A small image classifier, trained from scratch: 48542 training examples.
Rows from block 2 of a small image classifier, named by matrix and row number. Rows with one number belong to one channel. Each number is 128 + 32 x the weight over its row's rms, rounded and kept within 0 to 255. All counts start at 0. After the name is the row's rms in percent of the matrix's.
After each channel's rows are labels from the 100 images, of 14976, where the channel reaches its highest value: "responds to" is what is common among them. Only what is clearly more common there than usual is listed. The data: microscope photos of single blood and bone marrow cells. In brackets: how many of the 100, against the usual share in percent.
# convs0: first 3x3 conv, stride 2 (model.blocks.2.convs.0.weight, 256x128x3x3, each kernel summed), inputs 0-127
# convs1: second 3x3 conv (model.blocks.2.convs.1.weight, 256x256x3x3, transposed, each kernel summed), outputs 0-127

convs0.212 086 [117 181 155  84 146 124 121 156 148 106 190  47 148 202 149 117 158 141 147  93 153 143 126 111 114 124  38  78 113 121 161 141  75 117 121 142 136  97  97  92 106 118 155 171 166  86  87 135  90 125 127  71 139 161 182 163 163 184 136 147 143 110  99 143 133  80 202 118 110  99 172 149 130  88  95  93 112 107 145 119  63 121  62 120 105 144  62 152 133  71 120  97 146 133 123 152 127 172  89 171 118 152 139 133 141 123 122 143 134 103  70 148 164 105 135 139  85  99 134 150 123 119 179 135 145 115 179 167]
convs1.212 084 [111 139 131 104  73 124 133 113 172 186 121 122 103 157 134 139 146  73 100 122 149 144  91 121 111  96 157 143 108 124 118 128  82 182 103 174  23 138  78 158 139 143 176 174 106 161 121 170  90  49 159 145 161 119 155 119 150 128 153 139 130 160 131 139 147 116 101 129 128 104 124  99  79 117 144 108 114 135 124 100 145  58 203 159 172 116 151 148 153 107 109 111 137 156 160  80 108 171 133  87  98 175 115 107  91 160 135 135  84 151 163 111 120  37 118 125  97 116 142  78 193 192 180 178 151 120 143 107]
responds to: smear: peripheral blood (57 vs 16.2); cell type: segmented neutrophil (40 vs 20)

convs0.168 098 [142  49 143 103 171 145 158 133 174 177 125  97 122  54  84 139  82 121 119  90  83 140  92 127  52 130  66 138 178 145 124 142  83 123 111 120 131 148  76 160 141 135 149  56  84 126 111 166 137 118 137 106  82 115  64  96  89 169  95  87 126 125 125 135 129 128 109 116 187 140  83  67 154  91 118 170  60 162 113 127 137 117 114 145 196  92 110 123 107 159 153 134 138  95 141 171 146 104 175 175 116 170 126 108 108 162  98 142 115 167 136  98  98 120 171 195 142 122 119 158  96 135 106 172 154 127 121 113]
convs1.168 108 [145 131 101 129 109 105  91  61 178 143 181  91 116 123 153  85  81 147  95 121 178 107  92 113 206 121  66  88 190 107 115 198 150 136 171 113 100 124 126 134  73  81 158  96 118 146 119 123 100 113 160 109 180  85 123 150 102 111 117 131 129 118 145 111 144 169  93 119 134 138 138 181 106 153 113 118  92 221 125 131 132 219 152 146 104 190 164 118 170 118 175 118 125 133 166 119  83 111 100  51 101 115  97 120 157  85 121  91 126 115 158  39 183  90 148 121 135 122 113 162 174 102 116 171  85 183 110 101]
responds to: cell type: segmented neutrophil (64 vs 20)

convs0.83 089 [138  92 106 153 130 121 161 148 150  12 168 167 121 146  92 128  49  89 109 116 149 135  90  81 125 102 124 108 177 141 130 145 119 122 120 103 157 136 108 138  89 106 107  66 188  89 126  97 111 141 100 107 158 117 124 107  91 130 148 148 150 143 187 113  95  86 156  95 107 132 143 126 141 102 153  95  87  74 134 157 215 162 149 100 199 136 100 112 138  67  86 124 111 179 121 152 161 114 187 171 127 159 137  89 122  69 108 131 102 140 121 140 151 124 103 124 176 101 106 148 146 114 183 111 120  63  87 141]
convs1.83 104 [150 122 128 108 105 137 183 168  94 140 152 182 151 143 121  70 109 139  89 132 152  99 183 125 129  85  81 168 143 106 173 175 124 156 113 170  84  69 145 156 165 172  73 116 146 107 187 112 185 135 132 131 148 128 118 134 202 132 147 144 127 128 166 113 100 126 116 168 192  98 140 144 136 139  91 210  81  94 140  75  93 147 181  94 108 100 134 109 191 175 141 137 161 172 139 123 181 177  90 111 111  96 146  79 178 110 160 146 128  79 138 113  78 160  72 116 138 117 141  89 156  87 140 146 102 134 100 118]
responds to: cell type: segmented neutrophil (49 vs 20)

convs0.87 107 [ 73 114 120 107  98 143 100 105 129 148 122  61  89 109 208 126 119 182 128 143 186 162 121 143 144 131 192 125 114 146 185 139  90 141 104 111 113 109 161 131 163 150  90 176 152 109 125 215 143 131 111  81 128 141  98 100 170 152 140 178 169 149  81 111  44 131 143 149 139 138 122  73 153 144 117 134  83 120 103 217 129 116 126  91 131 102 172  85 131 104  88  90 177 147  71 160 129 105 144 165 172 109 198 138 117  82 137 120 128  99 114 146 117 129 109 104 106 123  92 138  67 133 122 163 161 132  90 143]
convs1.87 101 [122 139 170 100  97 111 179 154  99 135 116  99 144 122 113 138 117 149 145 169 135 129 124 140 162  80 116 143 145 125 150  95 154  68 147 175 160  86  72 157 137  96 134  72  96 217  70 195 102 164 139 183 169 133  96 157 119 144 118 113 197  57  80 117 104 115 167 173 102 130 139 127 140 117 118 149 185 123 107 118 127 154 177 165 180 143 144 142 156  80 148 151 166 149 133 228 114 111 129  58 145 125  94 137 152 106  94  66 164 121 104  73  93 116 138 142 137 159 129  79 137 130 129 127  79 134  70 101]
responds to: smear: peripheral blood (43 vs 16.2)

convs0.66 110 [131 120 122 177 136 144 136 131 159 143  55  93  94 138 104  74  65 126 132 136 164 127  63 118 187 128 149 142 149 160 105 124 173 114 152 197 176 105 131  75 122 122  87  79 169  86 145 124 108 169 144 110 151 145 153  87 115 119  97 137 166 156 158 168  91  96 124 123 119 150 120 122 176 171 101 128  97 181  94 132  96 131 123 169 137  60 128 136 122  89  25 174 121 109 100 146 127 130 143 174 101  92 150 148  88 156 152  99 111  87 102 132 150 103 173 161 114  66 173  76 101 154 123 140 116 102  83  86]
convs1.66 099 [ 86  84  58 135 168  69  80 123 120 148 114 153 127 164 155 153  80 123 148  66  81  86 124  53 140 179  91 133  79 112  80 109 132 142 101 134 189 176 194 102 115 155 212 120 101 111 142 110 126 146 217 147 140 144 135 150 126  81 101 105 103 114 147 120 145 110 136 219 117 119 119 102 156 173 130 115 121 121 128  91 130 175 108 108 110 137 164 125 162 150 149 141 106 106 118  80  99 110 128 153 166 159 140 101 173 142 109 102  15 105 108 130 100 119 142 119 142 166  18 168 123  75  91 142 156 154 130 135]
responds to: cell type: segmented neutrophil (48 vs 20)

convs0.38 087 [147  83 152 150 118 155 127 152 102  54 102 149 125 166 111 113  91 111 109 106 131  95 104 138  93 149  73 153 178 124 121 146 144 173 165 140 137 140 111 212  85 100 165 141 145 136 148 101 122 110  95 169 172 103 138 114  75 102 114 225 117  86  85 118 138  79 126 118 118  99 108  86 170  68  67 140  67 146  91 164  95 107 153  46 127 140 109  84 114 152 153 153  80 161 126  93 130 188 154 168  95 126  90 143 118 119 111 117 198 137 144 174 165 116 110 150 129 106  79 120 125 157 116 124 147 126  94 142]
convs1.38 120 [168 118 174 114 169 133  74 133 119 114 164 117 152 230 151  96 118 121 137 145 105 104 173 180 174 152  92 120 121 165 134 117 117 156 125  99 142  66 118 166 185 150 158 157 152 132 170 122 112  78 142 161 126 137 132 123 141  95 115 118 132 143 147 129 101 152 153 134 222 162  95 150 143 150 143 119 113 173 122  94 160  78 119 112 167 104 150 159  98 137  94 158 110  99 148 109 172 103  99 149 183 124 213 150 163  76  96 109 136  93 163  92 140 102 113  94 125  55 174  82 100 155 123  67 145 111  98 135]
responds to: smear: peripheral blood (63 vs 16.2); cell type: lymphocyte (36 vs 15.3)

convs0.135 099 [119 135  92 102 113 115  78 130  99 202 115  81 105 111  57 151 119 138 141 133 111 139 173 100  95 107 175 156 164 115 114  58 117 136 169 145  55  97  88  82 135 105  49 154 135  77  61 164 115 155 135 195 136 135 107 156 138 132 118 127 155 158 146 107  95 116 121  79 170 158 147 125 114 162  79 162 145 158 121 123 134  93 131 120  99 128 122 143 161 168  77  92  84 173 138  97 152 171 131 112 118 165 126 154  48 122 118 113 138 177 116 204 125 148 141 182 146 107 109 139 121 177  94 131  69 131 119 121]
convs1.135 107 [ 89 148 159 159 121 124 156 115 142 129 111 113 110  97 152  95 157 140 118 142 130  84  92 117 139 126 171 170 156 140 152 157 103  87  96  97 152 144 133 114  39 135 167 117  79 160 115 103  95 110 139 123  79  73 128  90 152 154 107 130 141 113 120 129 115 164  76 130  96 184 149 143  81 138 192 132  88  86 126 106 106 141 173 128 161  55  67 147 128  59 108 194 138 169 134 119 147 142 203 129 174 123 100 159 104 148 117  93 201  59 106 162 151 101 198 122 208 124  91 113 100  87 145 149  43  94 186 124]
responds to: smear: peripheral blood (56 vs 16.2)

convs0.112 087 [105 107 114 126  94 141 116 210 129 189 126 160 157 126 160 120 160 119  95 123  81 134 120  96  86 109 111 152 128 129  76  95 130 105 162 133 157 124 140 153 149 125 120 111 142  37  72  50 126  54 106  99 235  95 113 141 129 112  76 143 158 160 119 156 106 123 153 145 136 153 116 173 115 123 119 129 165 172  96 144 139 111 143 119  85 134  84 124 152 104  63  85 131  71  82 136 151 111 148 174  86 175 196 152 126 128 116 149 141 127 167 124 164  83 150 147 156 118  98 133 148 103  77 111  88  78 141 116]
convs1.112 095 [111 108  94  99 149 141 113  98 139 148  80 132 152 109  94  77  88 149  74 140 136 100 122 112 160  77  96 197 163 157 180  87 147 159 142  97  82  89 104 198  75 106 128 127 147 125  83 134 172  74 113 115 122 122  79 144 147 104 159  94  44 135 120 128 128 156 164 161 151 114  72 130 131 139 123 150  99 119 110 153 147  84 142 188 129 124 114 169  97  88 171 134 131 158 112 124  93 117 157 128 129 145  80 156  98 140 131  88  90 121 106 105 186 140 133 105 147 102 143 121 150 177  91 145 156 154 178  98]
responds to: cell type: lymphocyte (51 vs 15.3)

convs0.67 105 [129  75 136 105 175 130  99 108 125 167  92 111 142 209 153 117 151 144  68  98 105 142  85 131 158 115 131 175  79 173 176 135 105 135 121 128 123 100 172 173 137 110 113 106 169  98 119 105 181 126 167 123  98 135  88 129 124 120 111  92 116  74 148  86 110 140 131 117 112 127 127 128 116 181 162 158 100 131 104 159 105 185  81 145 133 121 115 153 126 139 206 171 167 144   2 127 117 139 150 173  94 165 161 132 159 128  68  61 167 152 110 138 146 104 134 106 138  71 148 169 115 140  98  69 156 157 136 144]
convs1.67 095 [141 110 168 100 136 205 125  75 164 117 144 177 121 131 138 109 146  91 144 104 141 190 106 107 122 104 139 111  85 156 124 159 131 147 151 146 101  94 109 175 128 129 138 148 110 200  99 131 160 153 151  46 109 106 140 169 163 151 129 175 149 137  88 137  81  95 144  71 181 227 108 106 152 129 123 173 199 121 131 121 167 141 124 104 157 103 118 168 210 128 148 115 165 128 199 179 109 123 113 117 113  52 129 150 141  85 130 124 128 187 112  74 151 120 126 140 142 125 125 174 141 113 189 168 115 123 137  62]
responds to: smear: peripheral blood (35 vs 16.2)

convs0.160 103 [122 122 103  91  75 194 115 108  76 139 198  91 127 109  73 114 176 167  79 146  95  78 103 113 143 131 170 164 173 126 118 120 100 115 147  44 148 159 120 103 102 116 168 106 100 121 108 136 116 116 157 121 126  99  82 158  79 116  65 104  96 135 136 128 143 202 149 157 118 120 149 151 149 128 168 166 114 176 116 145 119 133 152 141 118 116 153 159 117 156  74 128 101 162 118 183 130 110 176 138 122 111 132  86  54 156  42 152 185 110 159 150 105 105 122 112 117 115 107 134  44 144 116  98  86 175 131 134]
convs1.160 111 [136 154 141  37 129 116 178 164 111 120 156 105 122 127 174  88 127 108  82 165 116  76 133 198 136 122  75  99 150  84 100  99 111  36 108 115 163 104 141 131 108  56 124 166  95  96 139 134 124  77 137 102 103 104  97  88 105  99  91 144 134 161 125 161 122 155 139 150 104 165 147  92 124 117 129 125 216 168 131 141 126 114 124  84 111 155  97 155 133 108 163 123 139 152 136 131  77 105 104  68 123  62 104 146 166 168 166 148 139 157 110 153 165 131  73 147 117  58 129 174 150 143 132 147 110 112 126 149]
responds to: cell type: lymphocyte (50 vs 15.3)

convs0.180 089 [118 131 145 178 104  81 123 115 111 190 140 118 152 132  92  69 136 112  88 150  90  63 124 137  71 122 131 158  39 151 146 162  44 135 135 120 112 150 172 111 127 141 142 123 116 119 103 112  87  94 118  87 113 112 135  91 149 108 122 114 129  88  63 121 181 158 132 130 170 137 148 137  85 154 101  93 121  63 116 116 156 103 104 119 106 134 151 137 145 166 174  95 202  89 127  80 172  71 148 119  85 142 120  61 117 119 124  77 146 152 159 161 161  98 108 153 108 135 109 113 142 106 202 187 131 135 114 188]
convs1.180 094 [108 192 183 129 122 178 107  93  86 107 140 136 130  62  82 119 126 132 102 121 153 147 111  82 148 105 181 131 103 117 106 169 109 178 109 201 111 143 160 125 117  89 118 137 150 142 108 116 141 123 118 121  94 137 117 151 167  95 158 131  14 158 162 146 138 109 146 107 198 137 153 125 133  88  99  93 127 143 158 103 111 135 115 126  77 148 147 179  93  90 116 131 143 123  82 120  84 158  81 138 122 105  95  59 108 121 190 117  87 170 106 119 118 177  85 128 140  82 141 184 125 130 136  80 152  85 158 136]
responds to: smear: peripheral blood (68 vs 16.2)

convs0.155 088 [118 103 138 193  78 116  87 135  88 106 110  49  54 176 162 117  78  51 139 112 191 134 136 101 110  64 155  94 134  71  71 136 201 130 144 125 116 113 157 191 110 116 127  98 142  83  99 122 107 130 165 149 107 142 140 156 152 155 166 163 126 173 178 101 180 139 162 145 147 133 118 198 142 110 162 104 161 115 128 110  94 115 143 125 108 145 143 125 139 113 148 134 102  94  93 110 137 120 121  98 100  39 141  77 118 137 140 121 121 168 129 175 102  93  69 127 166 129  94  88 144 148 107 132 138 162 129 133]
convs1.155 095 [132 101 162 133 166 151 135 173 103 165 120 113 129  64 122 139 163 131 148 155 131 137  98 119 181 146  90  73 145 125 161  91 188 115 154 107 125 168 117 146 154 142 197 170  85 107  93 113 100 164 165 151 126 126 153 110 153 125 111 160 167 121 153 128  90 147 138 172 126 107 180 121  96  86 125  69 123 132 144 118 134  89  98 115 145  90 107 185 130 136 120 112 113 102 175 131 114 116 132  72 113 126 191 105  92 157 140  94 113 128 124 112 134  91  89 134  98 151 149 115  87  96 182 101  96 123 123 150]
responds to: cell type: segmented neutrophil (58 vs 20); smear: peripheral blood (42 vs 16.2)

convs0.146 093 [153 130 163 142 204 143 151 155 123 107  91 101  76  76 120 100 121 192 112 131 161 160 155 209 137 121 148 101  86 118 149 140 118 144 127 161 203 116 147  96 103 150 135  94 115 120 123  99 122  79 119  97 111 117 113  72 110  57 115 116 135  45 116 146 115 104 132  94 142  85  91 128  93 159 125  97 129 111 100 117  98  99 173 194  95 155 123 128 111 188 139  98 126 200 122 138 140 100 137  93 139 143 197  90 170  86 163 164  93 145 150  84 135 164 144 170 124 101 158 149  42 136 126 163 125 143 129 138]
convs1.146 103 [119 154  77 134 166 100 152 133 157  86 127 215 189 117 129 172 123 129 194 120 155 118  75 118  91  96 133 132  99 152 211 134 117 137  86  32 193 165 121 144 140  90 154  90 171 175 125 154 114 100 124 114 160 101 156 104 140 106 118 133 115  98  50  93 135 131 102 173 134 156 104 151 131 157 115 149 112  98 146  90  73 151 121 129 147 147 129 132 120 152 134 179 144 165 109 135 117  93 179 138 102 103  88 113 115 197 115 125  85  90 126 187 166 115 108 129 177 169 126  96 162 124 122 125  62  95 130 126]
responds to: cell type: segmented neutrophil (56 vs 20)

convs0.69 106 [116  83 101 184 143 154 114 156 135  63 134 121  95 129 141  93 129 113 112 116 128 134  66 149 133 124 123  92  43 146 161  96  94 136 127  91 195 113 156 133 107 106 101 109 155 150  91 107 132 157 149 155 141 119 154  88 158 108 174 246 117 152 144  98  84 111  98 124  78 165 159 102 146  38 106 161 119 145 124 159  97 121 144 121 111 131 130 138 121 142 137  93 123 129 137  97 121 122 103 129 124 130 101 135 194  81  99  88 105 135 158 175 150  92 173 124 119 150 138 166 110 190  81 174 154 126 109 224]
convs1.69 096 [ 57 119 142 158 108  94  84 134 149  81 126 191 146  93  91 149 103 127 151 150 169 119  97 111  95  29 113 143 178 135 102 135 106 169 157 110 132 163 104 147 153 133  76 155 165 112 164 128 105 152 163 119 127 126 117 121 143  71 149 111 152 125 145  80 109 123 147 147 108  59 123 117 100 102 172 162 109 130 136  62 103 175 157 115 145 167 153 119 138 125 130 161 100 129 101 120  91 140 127 100 116 167  85 129  67 131  98 146  55 124 126 116 138  72  89 123 113   0 173 148 165 106 128 113  33 170 111 119]
responds to: cell type: segmented neutrophil (57 vs 20)

convs0.123 098 [ 68 151 143 126  96  84 106  98 130 175  91 142 108 115  84 162 103 177 143 155 104 122 157 121 161  80 182 137 170 114 115 129 111 149 142 119 165  84 132 116 143 114 143 123 144  34 128 151 115 144 132 155 224 148 148  85 151 187 117 171 125 155 116 155 106 131 122 154 152 145 157 179 148 127 120 117 139 120 163 178 112 137  58  63  87  88 115 106 126  51 105 117 162 117 126 134 173 158 134 188 129  95 130 114  77  95 100  94 139 135 139 180 123 136 169 100 113 117 120  69 112  79  74 174 169 114 117 171]
convs1.123 106 [141  58 170  42 184 102 119 139 142 121  94 147 137 141  81 141 127 143 100  71 113  93 112 136 121 117 110 138 163  78  94 116 132 174 168 174  91 142  97 122 109  73 129 112 120 135  87 115 210 140  78 181 127 121 131 147  99 160 151 147 129 117 146 133 175  99 135 144 127 133  85 190 134  62 125 111 173 103  73 133 124  82 106 134 123 140 166 109 131 107 150 104  79 142  63 115 111 138 140  62 151 120 114 128 139 163 116 103 165 150 136  88  77 139 110 155 139 114 146 178 158 166 136 157 135 202 140 147]
responds to: cell type: erythroblast (32 vs 14.3)

convs0.122 100 [100  84 159  87  82 108 118 118 123  91  80  78  16 142 114 129 114 151 155  90 151  96 111 140  98  80 145 110 185 150 134 104 135 166  96  99 117  97 130  75  96  94 130 147  84 205 134  85 121 106 154  87 147 130 100  83 128 136 129 159 185  49 149  88 104 150 115  87 155 121 156 111 115 131 102 150 100 118 101 141 127 197 138 114 174 113 130 135 135  98 122 114 118 170 186 133 153 106 126 120 124 105 144 173 143  94 133 111 197 136 129 150 137 116  91 105 202 121 164 126 187 114 190 153 145 172 107 143]
convs1.122 104 [151 118 114  82  81 174 131  55  79 142 221 168 148 107 151 120 122 146 126 177  91 121 110 179 109 157  96 154  92 141 117 176 128 129 128 101 135 115 117 115 123 130 138 158 116 141 119 137 124 186 100 162 101 122  95 128 159  76 143 125 157 134 126 153  91  94 135  85 125 114 127 188 125 180 108 100 121 173 196 158  97  89 136 127  80 114 142 108 120  70 129 132  87 134 136 149 140 186 146 132 161 126 113 181  97 136 190 127 101  84 148 116 101 128 125 135 105 157 163  68 131  58 134 128 158  95 173 150]
responds to: cell type: lymphocyte (35 vs 15.3)

convs0.65 101 [ 97  93  99 119 103 128  73 108 130 155 139 119  99 148 156  48 116  94  99  89 180  80 115 138  62  95 117 120  90 173 125 139 122 100  87 107 141 109  77 167 113 169 122 184 115 116 143 161 105  87 155 181 150 162  65 144 123 130 123 163 103 104 131 153 119 137 169 138 113 169  99 147  79 188 100 154 124  23 106 132 155 156 118 107 105  63 135 128 132 137 156 134 151 177 140 136 161 105 140  45 130 163 117 149 130 150 191 126 166 136 135 168 131 117 116  81 124  49 143 127 101  95  97 107  89 149 115 143]
convs1.65 096 [108 141 162 156  95 186 130 184  92 125 125 114 134 134 155 119 164 118 180 171 125 130 125 176 102 137 152  76 120 106 121 143 141 195 146 148  81  85 105 178 148 158 179 146 156 174 123 122  78 155  81 155  96 152 112 148 114 110 135 142 106  84 184 111 137  98 113 135 136 165 179  99 165 118  94 103 118 146 108 146 122  59 161 119 126  76 128  86 136 116 114 105 132 150 149 147 194 120  81  67 163 149 120 135  56 135  93 171 184 177 123 122 165 137  96 125 118 140 119 148  92 135 150 155 176 116 181 107]
responds to: smear: peripheral blood (69 vs 16.2)

convs0.45 099 [109  85 165 138  99 110 120 146 129 195  95  88  57 118 196  74  92 180 118 154  91  96 170 122 148 180 175 185 170 180 176 119 100 147 118  97 124 132 109 129  90 126 112  68 112 149  86 129 121 103 121 104 151 140 150 121  93  93 146 120 111 142  94 119 123 103 136 151 143 145 139 139 171 107 117 165 177 172 179  30 119 109 181  92 160 115 182  98 148 113 118  83 128 134 110 112 110 120  94 128 151 151 135 134  82 113 180 136 133 127 153 111 116 128 142 232 134  81 124 118 136 117 130  81 122  64 115 135]
convs1.45 108 [158 112 132 166 120  59 117 125 160 171 122  93 134 117 123 170 110  95 145 159 149 164 101 136 106 184 137  84 133 137 135  97 100 104 133 110 179  94 113 130 118  69  76 136 151 183  95 102 104 114 170 135 102 115  56 132 132 114 141 120 119 162  89  71 145 155 122 131 128 105 142 170 168 140 106 110 148 120 114 164 172  87 139 134 177 177 131 137  88 206 127  82 116 132 110  69 148 113 119 165 121 126 150 116 128 151 105  80 140 170  98 185 136 117 128 122 134 154 102 160 115 186 156 121 180 145 139 143]
responds to: smear: peripheral blood (84 vs 16.2); cell type: segmented neutrophil (64 vs 20)

convs0.156 100 [ 59 148 191 206  62 112 146 132 128 148  99 173 117 106 132 143 105  83 108 200 156 135 175 128 144 112 101 146  95 117 111  92 136 106 121 124 117 125  99 143 103 157 132  77 149 180 168  91 118 153 151  94  87 101 148 149 152  82 136 142 148  77 128  92 118 176 117 117 147 180 125 141  94  96 144 155 138  91 123 107 103  97  61 144 114  90 127 164 163 184 186 126 187  83  61 107 118 145  93 111 112 143  83  55 127 123 157 138 169 128 164 146 111 131 136 113 130  88 187 157  77 116 118  79 137 140 153 163]
convs1.156 095 [171 187 145  89 129 122 160 138 109 115 128 126  94 137 124 117 179 110 135 123 126 180  94  86 121 165  65  87  53 108 133  87 130  89 130 135  97 153 143 205  75 161 163 144 110 142 167 157 104 117 165  91 133 153 115  84 174  68 106 115 158 142  90 100  81 161 146 137 171  79 146 146 178 156 145  89 142 127 167 161  76 141 237 109 137 166 112 126 121 165 132 110 164 117  70 138  68 106  69 149  55 131 163 153 121 124 151 148 140 142 169  88  86 149 149 141 105 145  79 151 121  87 136 127  87  94 183 123]
responds to: smear: peripheral blood (93 vs 16.2)

convs0.150 100 [144 149 159 176 141 127 162 146 168  86 178 115 197  41 142 160 125  73 100 134 104  92  96  51 107 104 148 110 106  65 170 146 169 114  85 128  97  67 106 128 104 136  96 138 137  90 100 140 136 108  93 186 108 105 102 151 108 161 137 154 120 129 169 175 122 165 133 117 124 148 140 106 166 100 197 121 119  87 147  88 138 124 148 132 125 133 141 112 132 121  85 173 153 142 167 113  89 129 149 138 138 147 122  89  94  90 125 202 113 156 174 147 178 149 171 157  86 103 135 142  41 120  68  94 117  96 115 115]
convs1.150 093 [ 16  94 132 133 132 121 137 208  83  47  99  95 120 132 133  92  65 111 112 156 110 112 184 131 121 132 152 135 199 124  90 137 157 150 109  76 116 108 151 151 144 110 167 137 174 120 147 129 116 129 155 172 160 123 206  98 137 112 192 107 113  85 170 207  96 126 110 121 127 155 118 171 160 125 130 132 135 152 142 115 105 138 104  83 133 163 128  64 102 104 110 195 144 107  88  75 167 144 145 103 106 176 170 158 143 170 115 141 146 168 199 114 134 151 135 179 120 133 141 120 105 137 163  95  82 136  93  94]
responds to: cell type: segmented neutrophil (50 vs 20)

convs0.22 104 [ 99 123 173 144 106  82 137 106 121 101 195 120 169 107  84 142  61  85 109 150  77 120  90 105 100 124 143  77 163 147 129 156  89  70 161 140 133 111 166 139  78 144 125 205 128 186 128 128 153 104 111 113 124 112 137 147 115 185 139 147 142  86  82 111 118 119 144  71 132 208 118 187 134 154 102 187 153 100 106 140  83 164 116 106 117 140  99 113 117 112 119 128  93  69 106 108 125 124 174 132 167  84 137  63 135  93 128 151 152  71 136 127 108 132 167  96 105  76 112 122 143 140 215 111 100 108  94 171]
convs1.22 097 [155 174 148 108 196 120 100 160 108 145 161 123 129 171 153 117  81 109  79 126 130 166 107 163 176 157 142 133  94 104 101 171 116 209 156 171  72  87  95 124 135  88 111 142 140 131 129 141 105 143  91 152 164 134 138 125 149 118 127 110 189 110 172 187 109 128 112 150 146 129 159 112 105 101 136 185  91 160 182 145 134 128 169 120 115 128 164 102 123 108  91  95 101 135  83 171 217 118  83  37 102 126 101  88  67 147 142  69 167 176 139 120 106  94 187 121 129  89 135 144  69 147 129 101 198 155 116 108]
responds to: smear: peripheral blood (87 vs 16.2)

convs0.77 107 [156 136 129 108 152 133 133 125 120 122 162 111 159 183 121 139 111 111 102 124 152 109 127 122 135  72 147 118 115  87 151 108 132 141 113 247 147 134 116 152  88 174  95 157 127  62 111 115 150 172 176 160 154 141 101 139 125 156 125 105 109 107  80 136 102 136 175 120 130 132 107 146  52  93 162 200 156 128  72 125 166 113 132 136 111 110  95 141 159 130 110 144 128 132 168  87 131 141 136  63 102  97 113 123  89  96  88  59  91 172 106 143 110  49 170  68 158 115 163 184 146 141  74  61 125 120  81 104]
convs1.77 111 [120  84 160 108 116 175 106  97 149 152  91 182 160 128 102 131 152   5  64 106 121 126  37 129 155 123 116 139 125 112 115 102 102 177  94 144  88  92 102 109 121 165 126 154 136 106 121 157 107 137 178 120 162 107 125 154 109 175 134 180 140 149 129  71 126 134 105 152  74  77 145 155 112 124 167  98 119 131  82 121 160 138  97 152 151 138 128 138 124 183 172 140 182 176 122 107 126 102  98 101 104 111 102 113 159 150  89 163 104 158 124 160  69  97 116  98 138 159 126  97 167 159 101 129 147 146  75 119]
responds to: cell type: segmented neutrophil (50 vs 20); smear: peripheral blood (49 vs 16.2)

convs0.215 120 [126 120 103 130  97 132 125 133 175 167 165  94 145 122 195 139 145 143 148 106 161 145  74  96  88 168 142  94 113 119 135 119  75 128 101 217 122 120 136 149 112 125 142 140 121 127 137 104 160 139 137 180 152 139 128 114 139 152 107 140 133 193 167  96 122 130 197 176  89  86 179 114 166 128 158  59  96 124  74 131 108 116 122  76  81 170 159 146 139  87  53 129 128  91 106 103 115 157 124  78 108  66 112 115 103 151  91  79 135  70  85  94 140 125 165 153 153 109 138 108 219 141 113 145 112 136 187 164]
convs1.215 113 [108  85 131 127 104  61 116 137  77 142 106 102 138 146 101 113 130 133 175 123 133  72 113  93  97  92 114  60 121 103 108 140 155 125 110 143 108  66  43  74 144  98 138 144 131 126 122  65 158 135 113 180  99 120 159 141 114 164 140 146 154 205 138  98 149  90 125 123 114 108 104 146  74 137 169 135 104  93 136 143  70 110  78 115 137  84 151 171 120 134 131  77 110 139 186 118 128 108 174  94 118 166 100 127 133 131  91  86 104 144  94 120  95  73 184  95 142  79 198  83 165 126 119 149  88 123 130 127]
responds to: cell type: segmented neutrophil (52 vs 20)